Rows from block 3 of a small class-conditioned image flow-matching model, named by matrix and row number. Rows with one number belong to one neuron. Each number is 50 + 12 x the weight over its row's rms, rounded and kept within 0 to 99. All counts start at 0.
After each neuron's rows are labels from the 100 images, of 14848 (inputs lightly noised), where the neuron reaches its highest value: "strongest on" is what is common among them. Only what is clearly more common there than usual is listed. The data: microscope photos of single blood and bone marrow cells. In brackets: how many of the 100.
# fc1: MLP up (model.blocks.3.mlp.fc1.weight, 1024x256), inputs 128-255
# fc2: MLP down (model.blocks.3.mlp.fc2.weight, 256x1024, transposed), outputs 128-255

fc1.328:50 49 50 50 35 58 43 50 42 25 26 46 59 45 48 28 51 52 39 62 55 57 40 45 57 48 57 66 86 32 59 59 28 52 40 50 36 28 72 53 39 57 49 35 52 47 59 46 56 48 45 51 38 45 38 56 65 48 48 55 65 46 45 74 65 56 62 55 41 53 51 42 61 54 65 34 48 53 57 35 57 74 29 44 56 39 48 70 41 49 51 54 41 57 39 54 59 48 60 75 47 44 51 44 46 56 70 48 50 52 37 29 64 65 54 48 38 40 45 63 56 32 60 76 60 50 52 51
fc2.328:51 55 49 61 50 43 51 60 61 18 41 34 57 38 47 36 78 60 59 53 49 50 43 56 19 48 67 36 56 54 51 61 56 44 37 31 36 47 45 60 51 57 96 34 41 52 60 53 41 53 37 68 52 24 56 70 46 48 57 48 57 36 55 45 58 53 51 43 41 34 49 60 46 52 34 60 45 54 51 45 58 65 50 82 48 42 90 62 44 34 20 55 20 53 58 69 65 69 41 50 57 52 57 47 65 39 46 60 43 45 34 49 51 51 54 52 20 39 38 49 61 44 42 67 42 48 37 56
strongest on: cell type: eosinophil (56)

fc1.106:51 32 53 33 45 41 43 52 59 48 57 72 69 49 47 41 27 43 65 41 30 31 53 40 61 65 53 52 44 57 66 50 62 67 38 41 40 41 61 36 61 34 47 57 61 41 46 55 58 52 63 40 66 46 43 51 45 51 58 49 45 60 40 67 46 44 63 49 51 45 41 37 82 34 79 69 62 67 73 43 62 28 51 45 53 44 54 56 47 52 53 61 55 45 44 56 62 64 40 42 48 48 44 50 36 73 64 53 56 43 46 80 41 41 64 50 42 71 46 34 31 50 68 52 24 38 47 34
fc2.106:42 43 55 46 60 39 54 42 58 51 44 60 53 27 86 48 11 42 41 63 53 40 55 63 46 62 46 27 50 66 52 59 39 43 45 27 57 56 47 14 53 46 56 82 56 54 49 53 70 42 28 46 54 55 52 30 66 46 48 59 77 43 21 49 47 50 65 60 36 57 50 47 54 61 61 46 46 26 43 54 83 37 51 44 62 45 56 26 52 38 55 50 62 49 52 52 36 34 38 53 60 50 37 53 47 66 50 55 46 50 50 42 44 34 69 49 44 44 52 39 46 23 63 49 61 46 44 56
strongest on: cell type: eosinophil (47); smear: peripheral blood (36)

fc1.185:50 44 41 55 63 86 79 60 35 44 58 56 52 72 63 36 37 47 19 48 50 25 50 43 49 50 37 53 56 47 25 22 65 48 41 78 37 37 61 60 39 56 63 45 46 37 48 36 54 30 52 53 64 59 50 43 34 53 55 52 55 61 65 54 50 41 46 48 54 67 55 49 68 49 28 54 64 50 32 45 64 46 69 45 39 41 27 40 55 44 54 53 42 47 45 39 62 41 47 44 55 53 65 47 52 48 76 47 51 45 51 29 40 65 60 45 48 71 50 42 13 71 26 46 43 33 54 36
fc2.185:51 46 51 22 53 50 67 35 63 43 56 48 52 42 54 66 64 54 55 41 50 43 59 27 67 50 58 55 59 51 62 48 57 63 49 75 52 54 40 52 43 35 42 38 66 49 29 54 37 59 28 24 28 55 33 49 53 41 68 32 37 64 50 39 44 51 45 53 47 61 46 58 27 48 49 72 21 55 54 45 53 47 32 27 48 38 40 56 48 44 57 68 49 54 50 38 60 67 51 66 61 44 69 49 57 33 50 38 44 52 48 56 55 73 46 49 48 64 58 58 61 67 49 46 59 54 55 28
strongest on: cell type: segmented neutrophil (57); smear: peripheral blood (35)

fc1.443:37 74 48 54 64 54 66 60 52 37 62 49 55 40 39 41 66 57 41 54 57 44 50 64 69 52 42 41 55 56 57 36 60 38 42 47 62 58 49 50 45 51 41 53 46 61 40 37 37 19 25 60 28 27 70 36 47 51 42 46 63 42 45 53 54 42 50 26 55 41 55 51 77 65 38 65 43 48 54 30 36 50 21 57 54 50 57 69 60 52 55 11 61 50 48 64 61 47 41 55 31 56 55 45 42 54 48 30 35 55 50 34 55 47 23 42 50 55 48 67 53 51 80 40 61 58 50 48
fc2.443:48 58 48 58 48 50 44 33 66 88 44 69 26 64 35 50 50 56 60 88 47 69 48 47 46 65 52 50 35 51 41 50 41 35 73 68 23 37 61 61 46 50 47 50 50 49 46 51 49 60 28 44 51 43 47 63 48 50 56 35 62 58 34 50 52 50 36 55 48 67 53 54 53 63 19 50 24 60 71 39 41 29 53 42 43 52 63 44 57 37 49 38 58 59 52 41 48 23 43 45 46 43 44 55 47 49 54 36 35 54 49 48 58 83 29 52 49 44 84 37 44 67 56 66 40 53 56 39
strongest on: cell type: artefact (35)

fc1.514:47 50 50 57 55 67 57 46 42 44 47 47 45 52 54 54 66 42 66 74 12 57 51 65 68 36 51 30 47 51 41 60 55 43 45 49 47 52 45 30 50 60 06 54 84 56 26 45 42 28 32 68 41 50 61 34 53 46 41 41 73 48 44 39 36 50 59 52 40 73 37 35 61 54 37 58 28 56 29 53 37 45 22 43 42 46 55 60 73 41 56 22 51 53 50 43 54 52 61 45 49 52 80 35 68 47 53 46 46 58 45 56 48 46 47 50 55 40 42 46 51 50 58 40 53 44 55 59
fc2.514:42 42 50 50 51 49 46 23 46 49 47 63 41 68 55 51 39 45 83 89 03 79 57 58 53 38 58 61 56 73 40 41 56 43 60 52 56 52 51 44 52 42 22 64 38 54 81 53 40 34 32 47 44 47 52 50 45 45 53 44 48 66 49 50 63 43 37 56 46 57 49 56 40 55 48 59 31 62 36 56 53 41 12 40 46 38 36 56 57 55 47 33 39 44 48 47 56 70 27 37 38 57 84 47 65 56 53 67 42 51 42 44 53 48 60 42 45 49 50 55 51 63 53 35 57 45 42 64
strongest on: smear: peripheral blood (42)

fc1.674:41 45 53 37 55 42 57 52 45 70 57 53 69 49 59 37 54 51 71 25 60 60 45 47 57 45 56 54 55 76 59 43 46 16 20 28 22 41 64 59 49 44 48 49 46 42 61 49 44 67 42 17 64 58 36 37 31 61 60 51 53 53 59 49 56 54 51 50 66 58 58 44 40 44 47 46 61 46 58 42 50 54 62 47 41 54 37 79 70 25 42 31 56 52 52 56 68 59 23 61 59 50 64 35 53 76 54 56 52 45 51 48 48 79 79 58 38 50 51 55 30 32 50 72 53 46 45 54
fc2.674:48 60 45 48 51 44 52 58 58 74 57 47 36 50 52 63 51 49 58 32 47 45 41 37 50 47 29 39 49 27 50 45 71 05 26 74 46 52 50 56 58 54 66 33 47 48 36 42 41 58 53 32 46 32 62 58 05 48 37 25 45 40 40 49 52 49 55 33 55 48 50 61 57 33 44 38 64 67 67 51 38 57 46 35 42 47 50 13 81 51 51 50 41 60 46 43 18 44 58 48 47 40 41 54 40 15 65 52 52 49 58 68 44 59 27 47 44 52 43 59 54 51 49 83 51 49 66 42
strongest on: cell type: promyelocyte (30)

fc1.382:37 47 62 42 38 39 35 46 49 44 32 42 49 50 66 49 67 20 31 33 60 53 55 43 28 23 48 45 55 59 48 43 52 53 50 45 49 56 68 67 64 49 27 28 65 43 55 44 50 48 45 51 40 41 54 59 40 53 35 66 54 83 43 33 46 63 68 54 47 45 38 73 68 31 50 39 49 47 45 75 46 50 38 42 45 55 59 27 61 68 44 66 41 60 46 39 36 57 47 42 60 51 46 65 47 30 49 50 79 42 45 42 72 70 51 50 37 41 58 41 47 57 69 54 65 62 68 46
fc2.382:49 45 48 52 45 51 62 47 46 65 26 49 65 65 44 57 29 33 43 28 53 49 52 54 41 52 59 57 53 66 69 60 57 63 52 55 40 40 51 61 40 50 41 70 47 46 46 59 58 31 49 60 41 44 61 29 58 38 55 51 52 54 44 55 38 47 41 46 33 54 47 40 47 54 36 34 36 62 33 40 49 49 68 52 36 52 44 29 69 54 48 63 47 55 48 65 52 76 50 81 88 52 43 48 49 33 48 45 69 64 48 54 45 46 58 58 51 70 52 68 60 53 62 56 49 54 35 61
strongest on: cell type: artefact (28)

fc1.238:39 62 52 82 22 54 56 46 57 46 33 66 51 55 73 51 53 72 32 42 74 52 45 54 41 51 45 54 63 49 52 64 71 58 46 42 53 49 65 73 46 43 69 54 65 51 54 51 47 42 23 66 31 52 56 29 55 54 70 52 54 50 37 54 46 58 57 43 27 27 59 48 51 45 58 66 48 72 66 34 55 48 48 46 64 45 50 51 59 47 50 37 48 52 53 37 55 26 32 69 51 66 59 49 50 59 52 34 67 64 59 41 52 65 46 45 44 52 52 47 29 16 36 45 48 52 46 63
fc2.238:41 58 56 21 46 50 54 49 48 78 44 55 44 39 51 65 47 71 50 58 58 71 47 64 39 41 30 54 41 51 68 61 39 53 34 68 37 29 38 28 53 50 49 50 54 54 49 44 64 48 53 56 55 53 52 50 50 34 42 47 64 59 31 50 52 49 56 46 30 36 43 36 42 53 38 48 49 60 38 59 72 32 41 31 69 58 70 45 41 41 66 63 67 54 52 51 61 25 53 55 67 35 66 52 45 48 43 39 44 42 58 57 41 44 69 43 69 64 52 53 76 52 50 28 45 60 35 67
strongest on: cell type: artefact (28)

fc1.438:42 54 59 65 23 46 30 50 51 44 53 52 46 85 72 52 42 26 52 40 53 55 49 35 71 45 53 51 58 49 53 46 78 66 49 47 30 33 34 36 49 51 45 34 44 45 37 59 60 56 43 50 50 42 46 42 40 55 52 52 52 66 58 47 48 45 84 31 29 57 49 61 74 63 45 53 52 50 48 51 44 41 45 39 45 51 44 32 51 45 55 32 48 53 52 53 53 45 19 62 52 53 23 62 63 55 35 49 57 48 53 41 58 60 46 37 62 46 42 50 44 47 47 43 44 42 80 69
fc2.438:48 56 54 67 48 56 47 44 49 59 71 49 40 40 40 46 24 30 30 58 53 12 48 58 63 45 45 52 33 50 55 50 51 54 41 50 70 53 83 38 44 64 61 51 50 57 37 48 53 45 67 37 58 74 49 37 49 51 47 80 49 66 56 29 38 47 39 44 51 54 57 47 72 45 48 37 46 38 36 57 52 22 58 50 63 53 53 58 59 58 57 61 67 40 50 49 45 75 51 63 44 55 54 47 41 61 34 53 41 50 63 64 44 54 58 43 53 44 48 48 28 31 52 50 35 40 47 25
strongest on: cell type: eosinophil (81); smear: peripheral blood (60)

fc1.149:42 53 46 55 21 16 61 31 62 56 60 59 56 50 52 50 52 60 34 42 52 30 51 32 51 50 62 52 59 39 71 51 51 60 61 89 48 60 58 60 43 12 49 55 66 51 37 57 61 39 31 83 46 58 34 37 51 58 57 47 53 38 35 53 39 51 59 51 57 61 55 64 38 71 55 50 39 65 56 57 57 64 65 60 39 50 49 49 53 61 51 40 50 55 54 45 48 42 72 54 56 63 74 52 38 56 24 39 36 51 50 52 35 65 53 49 52 45 37 53 37 52 36 59 53 58 75 48
fc2.149:49 47 42 58 51 10 31 38 48 70 62 48 55 76 79 63 45 47 44 37 52 33 48 76 79 57 53 53 51 65 60 53 55 52 65 34 49 48 38 46 49 66 48 52 39 54 59 50 49 45 55 65 42 66 55 48 59 56 64 56 50 30 60 50 84 45 43 60 44 57 46 46 63 58 43 55 22 27 42 52 56 40 64 47 55 52 50 52 52 58 51 53 59 49 49 51 49 45 50 75 59 51 56 50 42 62 38 31 39 48 53 43 70 54 42 51 45 40 41 51 69 63 56 44 66 59 72 50
strongest on: smear: peripheral blood (66)

fc1.534:70 49 33 45 56 46 45 35 57 55 64 48 52 34 31 44 55 51 44 42 40 42 46 45 45 49 55 57 50 68 48 52 55 50 50 54 43 39 61 43 70 72 36 49 41 66 43 62 47 48 34 71 50 39 48 50 52 27 52 54 44 45 57 38 45 39 69 63 53 44 22 52 44 54 45 37 51 49 51 38 60 50 33 45 66 30 54 55 53 77 57 53 47 56 30 43 65 30 53 60 55 72 39 41 51 22 67 42 38 32 42 41 35 50 43 46 52 71 77 49 37 45 45 35 55 49 61 44
fc2.534:68 52 56 44 42 60 42 51 58 63 62 33 38 35 55 83 60 54 47 62 54 49 42 50 53 42 47 48 60 65 52 61 51 66 38 50 54 62 43 68 31 42 57 51 33 38 37 38 50 46 48 53 27 57 26 33 55 44 60 53 38 75 30 57 53 39 72 62 42 57 71 56 43 52 42 40 47 33 45 65 46 53 55 49 66 44 33 65 62 31 41 56 57 48 61 49 57 66 22 54 46 46 29 50 52 46 95 45 47 56 35 38 42 53 38 48 52 33 43 34 55 70 56 42 61 48 56 37
strongest on: smear: peripheral blood (35)

fc1.340:43 60 33 49 54 43 50 37 44 56 46 51 24 74 56 53 47 28 33 51 49 54 44 70 54 57 56 61 54 61 51 49 49 47 65 39 54 78 49 63 64 43 55 43 53 66 58 37 43 46 68 32 50 47 74 47 84 41 59 48 61 37 73 53 66 42 42 51 43 61 61 54 66 38 34 54 46 56 66 25 45 51 56 53 46 62 52 47 51 55 47 49 65 50 67 58 53 52 63 48 45 22 27 48 59 49 65 48 38 63 56 58 70 48 50 21 53 48 56 62 52 55 67 74 47 44 47 61
fc2.340:57 51 35 52 51 48 65 38 49 51 63 27 39 63 49 54 54 45 32 44 47 53 54 65 52 33 40 51 43 33 52 63 44 43 65 65 72 53 43 52 58 51 37 52 53 64 41 67 58 61 39 37 44 54 12 40 90 55 61 72 49 55 39 51 47 65 66 37 52 40 54 61 41 54 26 51 61 46 64 68 41 46 59 51 58 44 52 61 41 46 34 47 62 51 65 40 36 49 32 46 46 28 08 47 56 51 62 30 46 55 49 51 29 37 43 65 41 49 39 33 53 54 54 58 56 63 30 46
strongest on: smear: peripheral blood (49)

fc1.240:29 50 41 46 26 72 54 58 50 72 64 21 22 35 53 39 64 55 58 61 38 36 43 32 40 49 49 46 44 72 43 69 44 46 60 54 44 50 67 43 42 34 60 41 51 52 55 34 46 47 51 56 52 33 81 46 52 46 60 38 60 64 29 37 36 39 41 47 48 44 59 46 60 48 48 49 44 61 51 50 23 52 51 48 43 33 49 28 55 43 30 51 37 55 52 51 53 47 53 53 40 55 33 47 69 50 34 52 48 45 53 44 58 54 57 44 31 49 44 47 47 19 54 22 90 47 42 34
fc2.240:49 61 39 47 51 69 57 53 62 42 32 61 36 46 42 19 57 50 44 54 39 49 53 49 57 47 44 37 47 69 30 22 46 46 61 64 46 28 64 70 49 43 46 22 47 41 42 48 51 75 37 61 58 23 43 74 45 56 51 65 22 49 65 41 59 38 32 53 45 68 49 36 29 50 57 36 60 34 61 40 51 31 35 42 48 61 65 54 27 25 52 50 68 56 55 51 47 44 61 37 35 56 44 45 40 41 33 33 52 51 50 60 51 59 48 49 60 48 60 43 50 47 44 57 43 56 47 46
strongest on: smear: peripheral blood (64); cell type: lymphocyte (39)

fc1.282:45 53 26 64 50 45 33 32 37 37 58 48 35 39 34 47 68 47 47 50 42 43 44 55 46 52 66 48 61 36 48 50 54 54 59 68 36 55 57 65 52 49 65 25 51 54 44 49 47 56 26 70 53 50 37 45 43 42 34 21 52 50 73 50 15 50 63 47 62 55 45 40 34 42 54 67 48 51 82 60 50 43 66 67 52 46 55 49 63 59 58 45 56 28 56 77 48 50 65 64 35 96 40 40 23 25 74 69 64 33 60 50 55 57 44 64 57 87 68 55 40 42 37 38 53 75 40 57
fc2.282:44 51 73 34 52 44 66 45 33 59 43 68 50 24 57 34 54 58 38 39 46 48 46 47 28 52 43 25 49 63 42 50 45 50 50 61 47 31 51 54 48 56 49 48 64 39 52 36 75 73 57 72 63 48 50 67 30 53 27 36 53 52 44 28 34 43 22 60 53 66 57 44 44 68 63 49 72 40 34 54 55 45 58 69 58 51 44 59 43 43 61 71 46 60 53 19 48 31 67 50 31 28 48 51 25 45 76 35 54 49 55 42 32 55 43 64 63 19 52 38 58 50 55 46 48 65 54 69
strongest on: smear: peripheral blood (44)

fc1.405:44 35 54 23 24 49 52 47 45 60 53 52 49 45 42 54 72 58 63 64 47 72 49 83 31 37 51 63 41 58 35 34 54 49 71 63 45 47 48 69 52 55 21 48 59 47 49 59 60 73 53 35 57 35 51 50 43 47 36 41 59 59 56 59 42 50 56 46 52 53 48 35 41 43 52 70 86 15 50 58 50 40 57 40 44 46 45 44 47 39 81 59 37 54 39 60 51 58 46 25 42 51 65 42 54 75 42 48 48 49 40 58 61 68 38 50 47 43 59 43 63 63 74 50 34 48 53 65
fc2.405:54 56 36 69 53 44 32 47 54 65 63 48 36 55 56 62 59 53 70 77 52 75 58 27 50 53 33 49 43 33 23 59 34 47 69 44 63 59 51 32 44 51 11 27 49 49 55 51 54 65 60 45 54 36 43 34 58 50 55 36 48 68 32 59 43 50 49 51 42 48 52 55 49 48 59 59 43 58 35 37 41 35 66 51 56 59 37 61 35 44 65 71 52 41 52 57 53 53 51 39 64 37 47 52 55 43 57 36 57 46 37 42 51 76 68 52 64 46 45 39 49 55 57 66 56 53 48 59
strongest on: smear: peripheral blood (70); cell type: segmented neutrophil (41)

fc1.703:31 40 41 38 48 69 47 51 23 49 47 35 51 50 72 33 45 44 51 68 53 52 52 40 42 40 66 43 49 44 63 57 44 36 62 42 43 51 64 52 44 48 51 32 73 52 61 50 36 70 57 56 28 44 58 49 67 52 40 39 61 32 45 49 62 48 57 63 27 59 53 71 53 54 66 39 36 60 36 26 62 48 29 66 45 51 19 52 49 42 42 85 47 53 55 37 46 47 59 39 34 55 54 43 42 82 42 57 54 51 62 54 38 54 60 47 62 49 54 53 27 59 55 56 59 47 55 52
fc2.703:43 47 54 62 47 30 44 51 59 38 42 41 49 42 56 53 49 47 43 47 43 32 41 52 35 42 40 46 70 51 54 39 63 41 55 27 50 48 55 66 51 34 80 39 46 48 21 46 51 44 57 36 45 21 51 53 49 42 37 47 40 48 48 53 51 51 41 37 51 10 48 45 34 31 45 67 43 51 36 49 52 76 37 74 58 48 56 56 32 52 29 53 29 49 57 55 38 48 61 37 26 56 39 52 46 63 43 65 52 56 51 46 46 55 72 49 59 79 69 44 80 57 41 60 36 46 58 51
strongest on: cell type: eosinophil (31)

fc1.426:52 35 29 64 38 59 42 50 48 46 49 71 54 59 33 49 72 57 65 76 49 60 42 53 33 59 65 71 60 39 50 62 43 62 66 52 49 46 36 53 53 51 45 44 62 41 66 33 35 56 44 55 55 66 30 30 59 43 48 56 50 54 57 55 46 54 47 57 56 48 57 44 44 57 38 25 50 44 58 31 38 56 39 56 59 50 57 43 40 60 51 32 55 31 42 46 63 47 62 43 50 56 50 65 35 44 49 54 59 44 52 64 28 25 57 45 33 59 34 54 54 17 71 31 69 54 33 48
fc2.426:45 55 60 52 50 40 50 41 60 67 54 45 44 71 38 55 47 53 58 44 63 51 37 57 33 44 66 65 61 37 44 67 65 52 60 53 47 31 49 53 47 56 63 52 44 60 37 53 72 59 80 55 38 51 55 69 63 44 44 48 53 37 39 26 43 53 51 39 65 52 45 40 24 31 45 30 61 26 57 63 69 38 26 46 60 45 52 65 52 40 37 35 33 57 49 56 37 52 52 38 54 45 45 51 48 42 39 60 71 45 69 28 43 34 66 44 53 70 54 72 76 48 60 70 33 57 56 50
strongest on: cell type: segmented neutrophil (53)

fc1.130:45 58 49 57 73 53 63 33 50 46 51 48 25 72 59 51 59 58 58 14 43 40 60 32 57 42 60 48 42 61 51 61 64 44 48 51 38 30 67 26 52 49 44 42 51 46 50 58 53 52 59 59 59 41 64 50 68 45 45 38 53 31 37 42 47 51 55 44 54 51 56 55 13 58 72 49 37 58 44 32 55 48 48 45 57 53 56 63 67 58 45 62 37 66 53 28 38 46 48 66 41 69 48 76 72 68 33 29 71 59 47 46 46 72 53 49 46 53 45 53 57 31 49 49 53 69 48 32
fc2.130:62 49 51 33 59 50 43 42 53 38 51 50 31 55 73 38 67 42 73 24 48 44 65 65 49 40 34 21 51 40 28 41 66 42 33 50 68 34 38 62 52 52 46 52 42 30 63 49 48 52 65 49 58 30 38 53 71 51 39 46 59 55 55 50 58 35 64 58 53 74 61 49 73 53 55 50 49 56 53 50 50 55 42 37 31 52 57 53 52 46 52 52 46 47 53 63 49 63 53 59 44 33 51 52 68 56 40 42 60 49 48 36 55 63 50 61 50 54 58 48 42 38 48 67 31 63 80 46
strongest on: cell type: artefact (25)

fc1.100:52 42 55 34 59 73 32 28 51 49 54 50 46 36 49 49 47 56 25 49 59 29 57 05 36 50 43 83 57 52 52 56 48 51 59 47 39 48 35 32 53 60 39 40 50 47 22 35 43 50 42 30 46 65 52 43 37 68 31 50 55 49 66 77 48 32 38 50 41 59 37 53 83 45 16 41 32 47 45 41 54 50 51 49 51 53 31 57 63 57 53 30 32 42 52 29 30 39 66 44 62 49 54 82 34 42 71 55 47 53 69 67 61 40 30 43 49 45 37 54 50 51 47 63 76 25 51 66
fc2.100:41 58 49 58 43 54 56 36 62 62 44 64 53 55 27 40 61 80 26 37 58 36 46 48 51 48 47 46 52 60 47 52 45 25 49 57 91 74 50 63 61 60 49 28 54 58 42 59 50 56 54 50 42 24 44 58 64 40 44 73 33 58 34 67 50 43 40 36 49 55 36 61 48 56 53 46 50 55 43 71 46 49 41 70 53 50 38 65 33 55 40 55 30 63 46 59 40 72 50 44 59 57 57 53 42 54 54 48 40 30 53 37 34 38 61 61 53 59 38 55 37 56 44 51 39 35 40 44
strongest on: cell type: lymphocyte (34)

fc1.410:51 50 56 49 46 31 43 46 56 09 43 17 45 61 33 48 47 30 66 50 56 32 59 65 40 41 56 59 62 72 54 68 73 41 58 60 42 49 45 44 56 39 63 42 53 52 47 55 59 48 51 48 51 77 60 62 64 53 72 64 42 22 53 57 53 55 40 58 45 42 53 45 69 34 50 56 55 62 62 53 30 43 43 52 44 57 58 55 49 52 27 56 26 62 47 41 51 49 58 42 49 50 50 64 62 56 35 51 73 58 42 48 48 44 39 55 52 40 46 36 49 62 32 37 09 51 70 47
fc2.410:51 59 49 57 61 27 46 56 45 37 65 49 53 41 28 64 56 51 64 66 46 61 59 49 33 36 48 50 40 39 50 49 67 51 62 28 35 38 45 70 50 57 74 44 41 41 67 50 47 52 41 45 41 51 30 49 49 42 60 67 50 69 66 62 47 59 72 43 49 44 50 58 34 23 57 52 59 47 61 21 75 38 51 47 42 47 70 50 56 57 43 42 05 53 51 53 48 44 50 46 45 61 65 49 53 64 35 50 49 52 43 63 90 38 44 49 50 43 33 63 43 73 51 52 66 56 50 49
strongest on: cell type: eosinophil (64)

fc1.243:58 42 51 22 86 49 46 58 51 87 53 51 43 49 67 56 65 44 44 50 58 43 52 50 44 43 43 54 47 77 63 42 55 47 50 63 43 47 52 41 52 39 37 61 48 47 54 52 45 45 38 24 41 64 89 37 47 33 55 43 72 80 46 30 53 49 47 37 54 59 52 34 45 70 50 49 28 77 51 48 32 55 42 49 49 42 47 50 59 46 53 51 43 53 48 49 37 48 27 33 40 52 47 64 42 50 82 54 39 38 42 52 49 47 61 45 40 60 62 52 55 55 46 62 61 55 40 30
fc2.243:49 44 49 59 52 36 32 38 55 49 59 44 62 59 47 47 48 54 77 28 53 50 53 34 24 35 55 57 50 39 34 71 63 31 41 33 39 49 44 31 42 37 44 63 55 43 57 44 40 61 69 39 33 28 57 50 53 38 27 55 49 55 49 55 47 53 37 77 45 23 57 66 49 64 69 57 50 28 43 63 47 56 35 36 38 50 31 42 45 47 54 47 68 54 49 34 49 38 57 29 31 55 49 50 57 47 46 58 58 48 38 49 44 52 43 64 41 64 45 68 37 61 43 61 64 51 65 53
strongest on: cell type: promyelocyte (28)

fc1.25:42 41 53 34 99 59 58 41 60 54 24 30 56 54 45 60 29 56 46 58 76 48 43 82 34 80 48 49 58 58 45 57 16 40 54 44 15 45 32 52 41 50 47 50 55 43 44 45 73 72 56 48 47 36 45 63 53 48 54 50 56 65 64 47 64 48 35 52 46 67 58 57 60 38 45 56 47 44 38 61 48 52 36 36 42 47 66 62 43 45 96 54 48 51 52 54 26 53 53 46 49 48 45 50 58 42 52 51 53 51 55 50 62 77 50 44 37 49 40 50 55 52 41 81 43 42 54 49
fc2.25:53 52 46 49 53 48 19 44 20 53 42 60 43 70 54 40 58 36 50 45 60 33 51 32 52 60 41 49 61 53 53 44 42 30 64 47 27 57 25 70 50 38 49 61 44 47 62 51 44 74 43 45 54 42 45 23 42 53 37 68 24 71 61 38 54 53 59 58 37 44 61 33 56 43 62 44 63 61 50 34 60 50 50 52 51 61 47 47 49 39 58 46 57 43 56 29 55 38 51 59 53 38 42 47 44 68 40 69 69 48 52 43 67 54 40 57 45 38 27 65 34 47 53 70 32 45 53 41
strongest on: cell type: eosinophil (52)

fc1.711:50 55 46 50 49 20 52 19 61 46 63 52 54 63 58 29 51 36 34 50 40 41 50 47 49 45 59 68 68 61 65 30 55 53 60 35 39 43 54 68 50 38 53 51 45 48 45 48 56 55 54 61 56 44 23 56 49 63 50 50 48 54 39 48 54 51 78 35 43 59 55 43 41 58 55 65 36 43 78 37 68 40 53 35 56 50 42 44 55 52 63 33 32 54 41 51 48 36 55 50 49 44 48 58 46 75 54 04 46 45 47 54 56 49 36 58 36 62 47 66 19 50 86 50 49 54 45 39
fc2.711:53 44 71 53 46 57 56 34 61 54 73 45 15 71 45 55 52 31 42 50 29 43 41 69 37 59 41 44 48 40 53 50 45 43 49 63 37 52 48 51 50 63 39 66 50 45 41 59 38 55 44 64 56 47 56 59 53 51 39 55 42 23 49 37 52 54 40 62 66 27 60 27 59 52 49 64 38 57 51 49 55 62 50 57 52 48 30 41 63 58 52 49 61 51 64 21 59 40 58 54 58 42 69 47 30 43 49 49 42 36 61 43 54 66 47 69 44 74 52 53 63 41 69 46 67 34 62 56
strongest on: cell type: lymphocyte (44)

fc1.681:00 56 67 57 47 56 51 47 50 53 50 50 45 51 57 47 59 54 54 43 39 55 27 64 43 42 73 46 52 45 50 43 68 46 52 52 46 53 50 49 15 42 52 45 50 37 47 58 48 48 51 50 53 56 50 46 41 38 55 59 47 45 54 54 52 90 68 54 51 49 40 40 69 41 47 52 48 50 50 50 59 46 45 52 40 63 53 49 50 57 59 55 57 53 42 46 55 46 44 47 46 46 52 33 52 45 52 48 46 30 63 52 51 67 51 55 53 47 53 52 49 47 53 28 52 47 54 40
fc2.681:73 51 59 73 53 57 55 54 51 57 65 62 44 35 50 50 44 56 63 56 67 57 65 39 61 37 53 64 47 57 50 57 61 44 49 56 74 59 27 55 05 39 39 54 58 26 49 41 51 42 49 49 40 61 54 40 47 63 37 59 46 43 50 52 42 25 53 43 47 40 42 46 43 51 56 67 56 45 48 37 39 51 54 51 59 48 48 51 61 64 57 72 54 52 44 46 52 30 35 55 56 56 71 51 49 55 49 58 50 39 33 54 45 43 79 52 63 62 56 39 46 57 51 43 41 76 42 50
strongest on: cell type: artefact (25)

fc1.52:53 50 55 25 24 46 66 40 39 49 16 66 45 37 44 50 29 56 75 65 38 83 46 55 31 46 51 54 51 51 49 58 74 26 38 48 38 53 67 46 45 49 58 19 48 59 46 51 52 63 54 62 62 36 35 50 54 56 34 51 61 48 41 48 60 50 62 51 37 39 55 45 66 40 27 49 40 45 47 31 58 51 31 52 53 55 77 54 54 42 61 55 42 48 52 50 49 49 59 72 37 61 54 43 51 47 51 67 71 61 48 39 35 81 51 53 50 46 42 57 27 59 48 54 47 48 55 78
fc2.52:49 33 47 56 50 43 31 42 50 41 51 68 60 57 42 48 55 56 21 45 48 71 52 49 55 49 48 53 65 68 37 71 39 55 56 47 36 62 55 41 50 30 73 33 51 50 67 40 26 34 64 68 43 67 35 59 56 49 35 39 52 52 56 42 52 49 48 48 47 63 50 50 62 46 53 54 50 46 50 57 51 29 46 77 51 57 57 48 55 63 61 47 32 50 49 36 36 56 24 18 50 35 46 52 46 25 51 79 55 30 47 45 79 57 39 48 42 49 41 42 49 43 50 54 42 50 51 19
strongest on: cell type: segmented neutrophil (75)